config.toml
model = "image classifier"
horizontal_flip = true
rotation_deg = 5
color_jitter = 0.1
cutout = 0.25
targets = ["finding"]
patch_size = 4
label_smoothing = 0.1
learning_rate = 0.0027
beta2 = 0.99
epochs = 7.0
final_lr_fraction = 0
Rows from block 5 of a small image classifier, named by matrix and row number. Each number is 200 + 30 x the weight over its row's rms, rounded and kept within 0 to 999. All counts start at 0. After the name is the row's rms in percent of the matrix's.
After each channel's rows are labels from the 100 images, of 14976, where the channel reaches its highest value: "responds to" is what is common among them. Only what is clearly more common there than usual is listed. The data: capsule endoscopy frames (Kvasir-Capsule).
# pw: pointwise conv (model.blocks.5.pw.weight, 320x320x1x1), inputs 214-319

pw.23,096,186,205,187,154,195,195,198,198,230,210,212,221,171,190,174,210,186,243,210,175,191,179,163,204,202,167,170,197,173,124,183,106,170,187,159,234,159,136,197,220,204,220,181,165,214,210,217,176,196,173,198,237,198,177,201,220,160,246,171,188,225,193,141,162,204,191,218,132,175,195,201,113,214,191,187,180,210,137,143,204,133,159,132,209,198,183,237,234,139,165,194,184,235,216,220,192,177,247,217,172,172,177,233,234,152,183
responds to: finding: angiectasia

pw.143,104,201,216,222,232,220,172,172,223,210,168,137,245,256,199,203,201,211,201,268,248,195,200,228,218,210,203,186,180,267,177,216,146,199,231,205,189,199,247,227,193,238,190,192,181,178,133,203,186,210,164,217,159,202,260,155,285,228,163,178,188,167,200,216,128,171,217,206,216,172,189,229,251,185,172,261,186,232,151,248,141,203,223,206,205,194,236,222,185,285,242,218,230,224,157,242,145,200,215,149,185,250,156,204,235,176,208
responds to: finding: blood fresh

pw.310,102,177,213,206,191,199,203,174,161,236,168,189,142,184,264,164,179,214,245,220,171,221,175,190,202,210,186,191,208,220,150,172,226,225,148,203,184,203,208,216,199,260,251,198,212,188,244,211,174,226,220,198,260,229,148,186,211,162,255,172,249,209,205,197,210,198,234,221,187,228,223,238,129,214,176,214,234,218,164,218,177,190,250,247,198,204,221,193,219,178,190,162,227,190,261,213,193,221,210,197,218,173,252,174,196,204,224
responds to: finding: foreign body

pw.181,102,193,183,183,199,216,230,170,204,207,164,175,192,189,180,164,208,196,215,181,135,186,183,172,189,152,230,195,157,201,253,213,187,222,229,225,203,148,224,167,176,202,220,187,193,143,220,203,224,178,211,260,193,248,203,223,192,190,192,189,179,213,193,180,208,201,169,178,161,199,175,160,145,167,157,218,254,249,217,168,188,232,215,157,269,197,182,276,212,220,193,199,211,113,277,191,229,209,207,143,156,195,135,170,189,185,230
responds to: finding: blood fresh

pw.147,088,195,187,160,199,176,215,165,236,167,190,150,194,203,162,152,192,243,169,225,277,184,181,189,213,199,194,207,242,204,215,221,210,160,212,205,164,202,253,196,193,179,181,247,195,209,183,209,169,229,192,153,158,204,239,167,204,242,175,204,219,191,180,222,152,188,216,193,175,146,216,106,220,184,168,183,196,144,205,246,184,236,220,244,151,189,206,201,185,231,163,200,231,241,196,168,201,189,287,185,169,240,179,209,210,208,161
responds to: finding: pylorus

pw.274,101,203,233,197,210,173,201,157,187,174,203,204,214,208,141,210,159,153,204,211,202,115,239,211,204,174,171,160,220,199,183,180,236,182,200,250,253,240,272,183,194,218,199,225,154,208,210,186,191,193,169,230,195,230,214,175,259,276,186,207,161,204,247,209,174,210,200,224,235,197,232,267,252,199,133,218,252,181,211,271,130,260,197,222,226,177,152,221,212,204,222,184,258,193,249,189,192,200,210,190,147,230,207,244,216,177,163
responds to: finding: lymphangiectasia; finding: blood fresh

pw.287,101,179,190,180,231,228,192,171,211,216,189,207,209,161,211,201,232,163,177,188,142,233,219,246,205,190,184,208,226,155,163,216,157,228,243,187,203,177,134,202,215,215,184,185,187,216,182,168,188,178,252,195,157,242,228,235,185,179,229,268,233,182,201,183,139,210,204,161,239,218,188,168,197,193,169,146,241,220,192,191,250,187,226,156,185,198,171,218,165,207,240,251,281,154,251,223,208,203,166,261,207,180,159,224,251,248,182
responds to: finding: lymphangiectasia

pw.126,105,214,183,205,228,197,178,180,179,229,171,171,186,175,187,190,259,225,229,167,188,162,213,204,233,132,215,228,233,176,186,209,150,209,185,211,197,237,176,174,185,206,160,170,115,241,204,178,180,207,190,202,145,216,159,228,216,192,175,162,153,200,214,223,178,145,204,200,249,180,138,184,243,213,176,213,282,191,172,218,172,245,208,267,259,211,182,184,181,190,221,198,198,209,206,117,186,209,218,213,151,197,260,224,182,230,161
responds to: finding: blood fresh

pw.210,097,215,200,161,258,228,232,214,235,262,199,221,178,180,210,229,163,198,187,227,190,189,194,209,213,217,177,226,227,177,201,229,206,210,223,194,250,183,235,167,188,185,252,158,194,251,251,210,223,157,207,195,221,223,202,228,249,212,215,244,205,200,208,209,204,187,242,232,297,175,191,225,179,215,222,221,238,204,210,251,207,179,202,191,197,190,182,204,160,272,224,169,278,161,245,222,194,205,166,173,217,188,191,251,205,211,257
responds to: finding: lymphangiectasia

pw.13,092,130,200,246,134,186,181,213,165,173,231,187,179,192,196,143,160,222,170,204,222,191,218,214,184,205,234,248,181,147,269,185,223,175,180,199,180,116,175,210,212,188,214,208,268,233,204,228,176,191,232,161,200,221,169,248,233,239,253,203,122,176,203,185,208,220,208,240,208,274,160,165,216,182,199,155,194,171,201,179,249,180,201,211,210,204,234,200,187,210,215,205,210,195,236,199,235,176,223,218,264,218,185,199,151,218,220
responds to: finding: ulcer; finding: ileocecal valve

pw.194,104,167,167,238,179,241,204,186,227,153,200,236,168,232,261,175,254,226,176,178,225,206,207,224,150,217,172,187,173,175,228,220,244,272,191,186,205,212,207,212,200,165,219,226,221,208,215,205,197,231,144,231,176,127,212,156,193,193,129,188,186,164,159,191,219,162,208,208,171,219,213,153,179,197,176,234,253,208,215,214,213,208,184,184,206,226,190,209,231,196,164,218,139,234,182,172,213,177,180,197,185,186,273,205,216,204,232
responds to: finding: ileocecal valve; finding: foreign body

pw.198,100,176,175,228,182,184,234,141,199,202,192,211,193,190,208,202,202,195,232,186,212,212,215,201,173,194,196,154,168,190,139,229,121,190,187,165,223,127,173,210,202,207,185,196,174,209,169,222,155,191,199,239,214,177,205,243,237,168,240,211,198,241,182,189,202,175,206,174,113,159,196,213,128,182,171,235,207,218,134,118,183,186,182,113,196,204,191,191,235,144,174,201,203,220,218,214,215,155,241,208,235,188,126,234,225,146,169
responds to: finding: angiectasia

pw.251,098,168,183,236,167,225,214,216,192,169,204,253,162,220,207,157,210,206,223,205,180,201,203,209,148,197,195,282,138,210,206,169,220,239,148,169,202,196,142,199,197,194,220,182,222,202,237,207,176,192,201,214,198,187,231,195,203,189,212,196,199,172,181,173,191,151,196,208,240,209,217,213,230,239,178,160,227,228,257,205,198,139,237,257,136,250,207,205,201,185,183,249,140,236,218,180,232,146,163,260,212,204,224,156,185,252,226
responds to: finding: ileocecal valve

pw.296,097,190,229,214,178,230,204,203,239,205,192,239,179,238,203,203,193,228,228,177,149,186,150,208,222,178,124,177,179,208,216,246,204,209,218,222,199,201,203,174,155,209,199,203,181,172,161,190,171,160,165,250,240,180,199,176,205,239,148,221,199,215,206,164,180,216,178,178,152,148,180,186,166,203,205,227,213,241,195,227,160,226,176,132,222,213,178,193,201,204,172,160,217,205,169,198,192,226,151,219,208,258,195,208,214,214,203
responds to: finding: blood fresh

pw.169,097,233,179,201,231,186,238,202,193,191,194,200,170,174,169,221,214,176,241,210,178,168,166,216,176,162,191,158,224,189,185,201,140,188,197,178,204,136,155,196,203,205,190,160,173,216,196,202,186,187,205,218,218,223,173,259,158,165,221,226,178,219,227,242,145,188,209,160,129,197,153,197,110,156,161,188,220,228,180,138,225,202,146,107,208,212,150,163,232,155,170,170,183,218,235,217,195,198,248,229,191,191,162,203,232,112,169
responds to: finding: angiectasia

pw.203,103,147,211,215,214,175,216,209,228,225,174,191,163,250,210,121,209,222,199,242,227,184,221,275,243,218,221,216,177,250,202,199,208,160,164,186,218,174,228,189,183,202,233,234,219,203,206,233,166,186,200,210,192,157,212,167,232,186,255,264,236,204,151,156,199,226,129,211,220,192,270,178,199,238,199,169,215,189,190,219,172,155,182,232,231,217,207,202,194,193,219,214,183,127,185,199,228,177,165,196,208,134,180,237,178,244,216
responds to: finding: ileocecal valve

pw.303,089,175,232,195,141,213,180,214,212,208,256,172,154,215,150,196,174,149,198,172,165,165,198,172,153,199,194,173,167,143,200,202,163,158,179,200,195,201,208,143,180,196,191,202,235,223,182,225,196,168,205,234,139,164,194,249,180,217,246,180,234,204,176,187,213,197,182,188,199,199,177,192,185,178,208,184,233,209,151,172,208,224,155,188,184,170,242,191,194,230,198,186,192,197,121,163,231,143,246,201,206,186,150,178,137,214,221
responds to: finding: ulcer; finding: reduced mucosal view

pw.60,094,164,181,222,233,210,235,226,205,240,225,228,200,189,229,169,257,208,266,174,203,200,182,209,177,192,239,187,188,221,143,156,204,248,206,177,211,226,223,213,200,137,224,185,222,169,201,152,174,169,240,229,243,259,146,229,200,199,202,243,189,168,176,220,199,199,142,261,247,166,159,216,179,271,157,197,221,209,238,212,189,171,208,258,164,224,169,229,180,175,247,173,198,162,172,225,206,199,201,203,165,223,275,181,188,164,200
responds to: finding: foreign body; finding: ileocecal valve

pw.75,102,227,200,164,187,235,204,201,164,164,166,211,196,174,174,189,203,140,214,189,132,184,160,193,190,247,162,165,175,172,214,155,236,224,127,190,208,157,178,126,201,223,222,222,210,197,173,224,187,209,168,180,223,199,157,195,190,231,184,223,217,187,198,196,219,208,202,211,195,206,239,229,195,197,195,145,210,175,253,204,227,159,194,203,200,212,143,150,222,190,183,178,148,148,127,197,198,208,216,224,193,183,220,158,215,252,216
responds to: finding: foreign body; finding: ulcer

pw.265,096,203,221,179,226,204,150,174,260,173,153,148,210,228,190,146,222,208,110,253,236,146,198,225,177,192,197,194,180,230,166,212,203,193,206,204,275,195,259,186,191,213,176,252,205,232,233,195,194,219,195,226,155,171,217,179,191,190,94,183,175,178,179,238,243,169,198,175,214,129,199,136,227,154,240,177,190,179,186,201,152,241,241,211,205,207,217,183,188,231,175,181,208,216,223,179,145,212,257,198,198,216,228,152,188,213,192
responds to: finding: blood fresh

pw.214,096,190,211,198,173,236,187,232,156,218,209,214,200,177,223,161,194,201,201,258,227,226,235,235,196,238,164,162,204,186,167,217,207,226,201,188,171,220,214,180,178,198,252,235,185,236,192,212,233,153,196,180,166,200,171,203,197,181,207,181,188,224,187,212,225,198,166,206,207,148,262,228,238,195,203,193,213,171,182,241,198,168,202,249,219,221,206,185,241,231,183,187,180,128,226,131,123,234,176,212,240,193,222,189,156,253,250
responds to: finding: foreign body; finding: ulcer

pw.9,098,158,230,185,186,174,180,227,181,206,254,193,158,238,191,116,175,219,211,199,185,220,227,190,201,235,188,226,216,192,231,179,212,206,165,132,267,201,196,174,256,192,217,232,248,242,217,195,200,207,245,216,129,180,193,223,214,214,270,192,192,178,182,179,262,204,190,208,240,225,175,174,211,209,227,159,234,159,212,231,240,234,202,186,192,174,245,185,234,236,198,215,219,208,193,164,295,142,248,187,223,175,212,240,190,211,207
responds to: finding: ulcer

pw.88,105,203,198,201,194,210,150,217,139,167,195,180,187,177,163,256,165,188,166,168,163,226,214,185,203,204,144,185,194,164,184,184,237,201,150,199,201,212,133,146,161,200,261,196,234,212,199,172,206,238,199,216,121,232,154,175,192,231,192,153,203,196,225,167,239,207,197,178,137,237,224,182,156,181,184,147,187,173,170,217,184,199,189,184,160,212,215,205,194,225,202,180,169,194,166,172,145,212,207,265,268,205,193,224,131,196,193
responds to: finding: reduced mucosal view; finding: ulcer

pw.282,092,196,196,163,138,177,165,153,225,184,183,189,226,213,180,194,203,210,186,234,238,147,214,209,193,207,240,164,199,193,237,246,211,128,203,188,182,157,228,215,144,220,206,222,211,184,202,181,170,186,160,184,217,192,269,156,185,210,137,189,171,152,264,201,171,162,189,189,174,153,228,148,171,167,192,220,221,186,180,180,193,210,250,177,178,230,190,196,238,272,221,193,221,179,194,239,171,206,255,213,166,241,157,193,226,208,193
responds to: finding: pylorus

pw.190,093,159,207,260,228,227,171,190,228,210,172,211,230,218,239,157,224,224,239,236,241,194,237,221,182,155,195,221,132,170,238,185,177,221,208,186,249,204,238,210,249,181,190,189,155,202,200,188,200,194,194,207,131,156,265,166,208,207,182,211,200,140,187,195,169,169,172,171,212,196,189,183,271,214,206,200,224,240,202,237,210,209,195,285,217,262,192,211,146,226,194,254,219,226,197,187,167,202,197,213,201,236,221,245,172,224,178
responds to: finding: ileocecal valve

pw.144,097,231,205,160,208,202,191,252,156,174,232,197,187,256,157,190,164,194,207,196,136,236,232,257,175,255,164,207,176,186,225,175,208,171,152,184,248,202,147,147,259,190,231,252,267,225,190,189,222,254,232,193,170,223,197,208,245,217,239,206,189,212,226,181,200,229,224,229,238,209,189,196,190,223,208,187,171,125,200,231,228,220,209,173,153,184,225,166,224,213,181,176,202,187,194,203,242,152,221,155,215,151,166,249,156,257,208
responds to: finding: ulcer

pw.76,096,179,220,166,172,165,218,242,169,211,169,205,220,181,169,172,242,158,220,232,185,236,192,188,198,225,180,159,192,181,170,223,159,211,170,229,248,146,134,225,192,208,200,267,213,216,209,219,182,192,159,195,177,167,226,191,212,177,181,223,168,185,217,254,209,145,246,164,193,167,194,204,147,143,213,177,206,178,174,201,208,170,183,146,216,212,195,236,220,179,177,190,161,199,153,213,148,184,250,237,205,198,205,193,201,198,207
responds to: finding: foreign body

pw.197,100,180,208,152,234,218,207,231,229,212,186,166,158,199,200,216,165,213,192,207,216,253,221,248,208,240,206,183,225,206,212,160,226,225,243,244,184,261,224,216,206,258,263,237,183,208,147,214,232,195,187,213,169,192,161,172,172,217,198,261,239,144,261,191,229,183,206,176,184,148,231,248,222,223,186,190,242,198,272,260,193,204,197,178,196,194,210,175,206,214,224,213,188,172,227,193,215,231,184,169,169,166,260,194,150,230,241
responds to: finding: lymphangiectasia

pw.284,097,191,196,191,169,181,200,161,241,163,185,175,209,204,189,213,193,206,160,242,266,209,202,192,214,247,169,210,249,170,174,188,203,216,205,199,219,228,207,226,156,189,181,268,173,178,194,228,192,216,185,176,170,163,264,155,230,193,121,162,107,186,234,208,210,178,197,211,185,139,236,162,174,151,231,191,196,109,189,206,188,200,195,174,174,241,212,159,236,205,233,178,207,180,198,211,182,170,285,203,238,204,174,157,215,153,222
responds to: finding: pylorus

pw.32,093,164,235,223,199,212,148,216,225,219,158,211,190,223,239,153,128,177,219,212,153,224,234,204,218,152,145,205,224,232,207,228,177,230,234,217,215,191,143,205,234,183,239,210,200,166,224,229,207,229,201,212,175,179,148,129,193,247,203,172,233,146,231,197,168,241,225,218,272,203,208,218,221,209,193,222,209,232,238,259,193,217,197,224,253,221,214,194,196,228,169,208,220,154,210,192,236,202,156,235,207,200,175,206,134,155,199
responds to: finding: lymphangiectasia

pw.256,093,165,194,218,181,145,232,204,200,229,199,199,190,227,230,193,201,210,196,238,217,205,231,194,220,246,236,221,230,236,224,164,186,177,236,222,238,185,204,189,201,220,251,242,193,215,161,181,183,182,226,195,240,159,206,159,250,170,216,199,232,181,200,201,174,179,251,210,214,204,230,143,216,224,242,187,216,158,240,235,174,127,212,241,193,230,222,282,190,151,211,241,187,169,186,210,224,177,183,161,197,202,154,201,214,205,236
responds to: finding: ileocecal valve

pw.107,100,172,227,204,201,199,172,249,188,204,172,216,223,199,208,233,206,152,240,276,123,241,227,221,227,253,172,213,197,205,148,195,176,223,186,157,200,247,188,197,213,200,265,245,172,214,201,194,230,162,187,213,181,214,182,185,170,151,177,164,179,215,242,163,223,206,200,187,243,203,224,212,210,209,229,211,236,159,252,183,245,213,229,217,213,191,159,219,213,210,179,161,212,156,211,196,205,235,152,230,223,201,228,215,166,263,252
responds to: finding: foreign body; finding: ulcer

pw.84,102,209,197,214,187,245,197,206,222,184,193,196,221,234,234,148,237,223,197,217,188,248,187,213,229,202,187,171,268,140,182,194,201,238,201,189,228,199,209,227,166,169,230,242,203,240,194,182,193,268,186,198,255,217,224,181,215,224,181,193,189,177,225,241,170,204,206,183,228,142,248,219,218,220,240,203,156,188,223,163,216,181,189,168,193,192,191,169,187,183,181,246,219,224,236,235,198,212,269,212,197,192,208,202,236,183,265
responds to: finding: foreign body; finding: ulcer

pw.219,103,232,216,230,211,153,251,178,211,161,188,192,191,169,193,237,183,196,225,187,141,150,220,222,196,130,175,170,171,168,204,234,152,210,181,200,229,144,157,219,234,165,206,158,195,194,197,199,182,195,190,214,214,203,162,216,169,197,182,206,112,190,206,228,200,161,218,185,103,192,178,189,142,155,184,171,207,225,123,159,193,208,144,143,154,178,148,140,213,149,182,182,190,219,219,194,230,178,241,205,135,197,156,192,238,135,133
responds to: finding: angiectasia

pw.246,103,172,191,208,208,184,169,210,208,200,185,196,210,202,194,172,220,229,177,226,278,175,177,206,205,216,189,169,205,213,244,237,206,162,219,185,216,270,248,176,201,221,177,244,162,211,165,232,149,207,159,252,174,179,258,174,140,209,134,202,145,189,221,219,220,178,190,166,222,185,208,193,208,142,220,198,187,150,227,255,150,187,228,204,185,217,175,238,202,234,220,194,217,167,217,205,136,229,265,217,203,199,210,198,191,226,196
responds to: finding: blood fresh; finding: pylorus

pw.217,100,190,202,143,234,185,146,208,180,164,197,236,174,248,163,202,178,147,176,179,206,243,236,208,195,245,211,179,139,164,132,268,172,178,209,164,174,220,187,219,161,147,221,226,198,209,172,203,202,184,237,179,143,212,139,241,148,211,249,194,225,205,242,211,171,225,247,136,248,213,177,172,205,170,178,209,211,195,195,179,232,188,205,182,173,160,214,156,200,185,211,178,197,175,178,198,223,177,154,187,191,179,187,194,191,226,240
responds to: finding: ulcer

pw.16,095,213,196,190,166,197,211,199,235,169,189,148,233,229,150,189,208,221,186,251,260,175,237,207,225,183,193,191,214,206,229,213,232,193,223,205,217,212,227,197,171,183,203,239,214,217,205,220,173,234,225,198,183,186,249,194,226,246,199,148,183,201,207,178,196,180,174,195,243,194,231,147,236,105,162,182,195,121,191,238,221,166,227,241,129,241,234,200,226,222,158,238,223,191,164,171,152,200,160,222,194,211,238,212,198,229,246
responds to: finding: ileocecal valve; finding: pylorus

pw.293,094,177,206,185,213,210,183,146,214,159,166,195,235,208,206,203,219,227,164,245,244,194,192,245,166,214,155,196,158,212,174,199,164,155,195,210,225,258,241,217,185,168,172,274,237,212,238,219,163,195,197,194,174,180,250,180,258,181,179,187,155,204,222,237,191,195,168,180,249,161,243,120,191,140,188,200,151,143,158,247,222,171,221,234,149,246,243,220,234,255,254,200,195,193,230,202,170,187,265,194,206,180,189,242,183,201,188
responds to: finding: pylorus

pw.68,101,200,201,174,238,169,225,191,206,224,181,163,159,190,174,194,163,194,210,202,184,190,205,186,158,172,180,175,200,159,176,222,200,191,217,207,226,241,148,157,210,158,187,191,183,200,237,167,173,179,221,191,188,168,182,176,170,196,234,187,198,165,212,190,165,216,172,163,176,220,159,174,155,207,168,166,266,206,218,270,153,168,227,180,235,206,188,140,179,201,224,173,208,185,238,199,232,189,139,236,162,191,185,155,170,190,236
responds to: finding: reduced mucosal view; finding: ulcer

pw.155,095,214,209,232,208,215,194,204,201,212,222,206,203,213,188,131,187,229,196,217,199,256,223,236,186,221,215,227,204,174,271,140,231,172,174,195,158,167,192,147,251,161,194,207,265,201,176,214,218,204,216,224,110,194,214,242,205,212,229,191,227,251,186,163,230,191,183,222,232,286,122,168,250,207,231,179,188,187,196,233,222,192,217,199,196,196,219,239,188,207,222,191,186,229,194,154,240,135,217,140,195,166,177,182,185,190,196
responds to: finding: ulcer; finding: ileocecal valve

pw.39,107,226,184,164,212,216,184,247,221,136,126,187,180,186,216,237,244,208,194,210,171,159,193,121,196,120,145,182,242,166,256,229,191,270,163,215,209,146,190,199,205,188,156,198,208,181,248,138,225,190,175,191,223,240,237,213,160,181,176,233,204,200,157,208,208,181,193,230,126,231,229,229,190,191,172,209,178,179,158,140,225,186,173,174,171,250,208,172,265,176,182,212,196,201,190,258,162,137,189,213,186,205,178,140,245,185,218
responds to: finding: angiectasia

pw.255,104,229,188,214,228,240,205,208,179,256,210,215,186,230,231,245,263,198,226,180,187,138,196,176,234,152,162,177,183,242,251,193,274,289,190,192,212,213,246,215,148,170,198,126,218,175,212,196,186,216,201,171,204,195,166,247,191,278,211,217,219,219,225,172,269,219,134,272,187,218,164,203,180,173,184,246,203,267,135,170,219,193,204,156,179,204,212,192,192,254,170,216,201,167,221,239,228,282,194,219,217,229,219,214,190,180,242
responds to: finding: ileocecal valve

pw.44,099,172,217,186,150,221,199,218,144,196,154,214,219,180,217,185,228,176,208,233,223,226,191,204,197,226,135,193,154,183,173,204,152,226,183,179,166,183,128,183,148,198,245,234,128,238,181,231,227,174,182,233,247,176,227,225,202,201,249,189,239,234,198,212,208,230,198,213,208,160,239,226,157,200,214,203,252,162,250,203,198,155,209,176,240,217,169,179,263,190,196,175,153,226,186,198,185,179,200,232,206,173,245,176,242,172,223
responds to: finding: foreign body; finding: ulcer

pw.22,104,210,191,219,218,176,167,226,167,185,176,206,180,230,183,181,219,157,150,246,133,230,177,177,209,198,217,206,153,189,195,223,171,236,218,187,203,194,209,197,211,214,200,188,210,205,190,152,164,193,179,236,207,260,194,179,124,195,199,159,172,236,207,154,127,200,188,178,160,181,176,220,180,227,239,186,258,222,184,150,230,175,232,187,206,181,201,221,195,213,169,175,188,174,233,224,199,203,136,134,193,162,105,230,239,166,231
responds to: finding: angiectasia

pw.96,097,205,156,199,170,184,196,185,217,162,166,206,189,193,207,213,208,194,163,220,154,153,172,201,150,157,172,165,253,192,188,205,169,203,196,184,212,131,168,201,152,154,216,207,147,174,195,186,155,212,146,209,213,181,224,224,190,202,185,203,164,162,183,229,195,219,190,201,113,172,202,166,165,181,212,204,190,195,171,122,163,172,199,178,210,177,184,190,241,177,206,186,146,204,181,263,168,234,151,167,146,210,142,166,178,134,222
responds to: finding: angiectasia

pw.202,099,208,186,181,195,191,195,175,199,161,172,163,238,220,181,194,187,199,158,251,306,204,214,196,208,186,233,172,190,206,265,239,206,198,229,212,195,208,298,200,193,226,210,233,168,196,231,175,179,228,181,170,159,140,232,149,174,190,152,193,210,188,187,215,196,207,189,186,217,185,241,153,202,159,178,186,190,181,156,249,194,218,235,258,173,214,207,227,163,225,210,199,270,194,212,191,143,206,214,175,182,220,195,217,221,230,176
responds to: finding: pylorus

pw.59,106,198,244,216,192,204,208,232,223,167,193,195,269,173,203,159,156,190,137,227,202,193,192,211,187,230,236,173,235,208,233,181,251,200,216,248,240,254,201,214,200,247,231,204,181,206,105,230,225,214,200,225,172,191,197,169,146,256,241,185,242,178,233,247,194,209,207,174,226,219,155,175,215,169,218,222,220,232,176,223,189,178,246,192,212,190,214,236,186,245,224,188,234,194,239,196,198,182,224,248,192,204,229,220,208,219,226
responds to: finding: lymphangiectasia

pw.294,101,162,171,175,247,142,167,194,204,249,209,171,222,212,216,109,203,198,188,279,258,182,211,186,221,214,207,244,205,247,187,171,157,147,224,177,159,212,225,196,165,230,243,233,192,147,203,195,190,195,211,240,206,174,196,227,250,139,278,191,255,208,182,143,163,192,184,232,235,192,239,158,207,214,182,217,176,176,178,231,200,179,242,249,226,242,221,264,256,147,189,198,198,155,224,149,175,192,210,181,189,213,211,189,243,211,175
responds to: finding: angiectasia; finding: ileocecal valve

pw.74,108,184,201,246,229,222,193,231,235,226,192,203,183,186,196,154,191,211,259,131,172,235,191,128,261,231,140,229,175,218,180,197,234,274,226,188,200,228,189,223,165,234,236,154,212,283,189,168,232,247,174,154,169,239,203,212,198,220,243,202,186,201,227,207,232,174,161,241,172,200,197,257,228,180,189,170,228,223,230,208,177,157,185,217,161,231,205,248,193,189,205,192,162,235,213,193,224,169,208,176,254,188,172,168,194,209,219
responds to: finding: foreign body; finding: ulcer

pw.11,105,194,211,216,250,224,183,182,164,205,230,161,243,250,176,172,162,225,235,207,199,208,226,228,203,154,171,161,199,208,142,192,180,208,219,212,218,226,196,228,221,221,228,172,215,164,180,118,205,214,187,243,178,198,233,156,197,194,207,250,193,140,179,210,182,200,203,160,239,177,160,258,193,167,183,183,198,231,153,231,224,227,223,185,252,167,207,210,175,201,210,178,181,143,230,217,200,222,194,228,222,226,157,249,189,194,189
responds to: finding: lymphangiectasia; finding: blood fresh

pw.129,095,161,191,200,144,227,191,207,210,206,154,241,204,224,157,173,206,204,187,206,196,199,182,218,179,214,205,192,194,179,195,193,192,198,199,174,228,162,169,237,174,251,248,218,160,272,209,206,222,207,152,223,224,141,185,229,163,192,228,199,222,219,196,193,202,191,182,218,231,133,229,200,241,238,169,200,153,136,214,144,186,185,200,208,221,226,130,221,239,204,166,162,159,185,222,183,163,189,149,236,229,231,229,194,234,203,237
responds to: finding: foreign body; finding: ulcer

pw.139,104,205,208,182,208,177,194,248,167,198,208,180,193,225,158,212,213,157,202,218,200,216,212,106,184,233,169,148,217,204,153,161,284,157,192,157,197,156,213,190,223,181,235,274,205,204,226,198,184,161,244,221,244,194,199,203,274,202,265,183,203,184,140,171,214,197,199,199,220,199,227,207,162,200,255,189,187,189,166,193,189,203,212,173,199,194,216,177,240,184,134,171,214,188,168,237,217,195,238,236,217,139,234,215,202,207,202
responds to: finding: ulcer

pw.171,099,160,197,174,175,230,181,232,170,180,206,219,223,230,242,197,175,237,161,225,232,237,251,229,237,261,155,219,191,215,189,175,203,215,199,178,211,229,157,184,226,202,261,282,171,219,183,176,251,188,200,216,178,221,157,222,170,196,220,216,198,175,209,232,230,231,199,149,224,155,235,252,253,214,225,216,201,142,252,290,182,202,239,223,232,233,177,238,157,201,212,155,211,159,210,179,172,236,200,224,208,176,246,200,179,222,194
responds to: finding: foreign body; finding: lymphangiectasia

pw.136,097,200,196,230,208,188,189,218,195,199,191,231,196,265,246,162,188,223,234,230,186,154,236,211,162,165,239,233,154,222,178,157,214,240,176,183,199,183,236,217,151,182,182,184,187,207,214,201,180,212,181,175,221,165,264,156,220,229,167,169,167,138,215,213,204,212,224,265,204,210,239,215,262,190,201,181,171,245,199,246,198,160,198,279,203,265,188,216,189,212,245,244,206,207,205,167,189,156,100,280,223,194,173,178,216,237,219
responds to: finding: ileocecal valve

pw.262,094,208,165,200,170,215,204,172,214,139,162,144,217,237,151,192,218,216,134,207,229,133,193,222,179,134,159,174,209,224,188,231,161,226,189,205,214,212,291,229,229,215,199,210,181,197,206,209,208,236,188,221,164,194,260,184,172,213,210,194,150,186,198,217,166,209,208,196,229,168,190,163,213,170,157,214,175,211,167,201,169,222,220,195,187,174,163,190,227,235,217,206,234,178,182,202,212,215,233,182,143,203,144,179,188,228,183
responds to: finding: blood fresh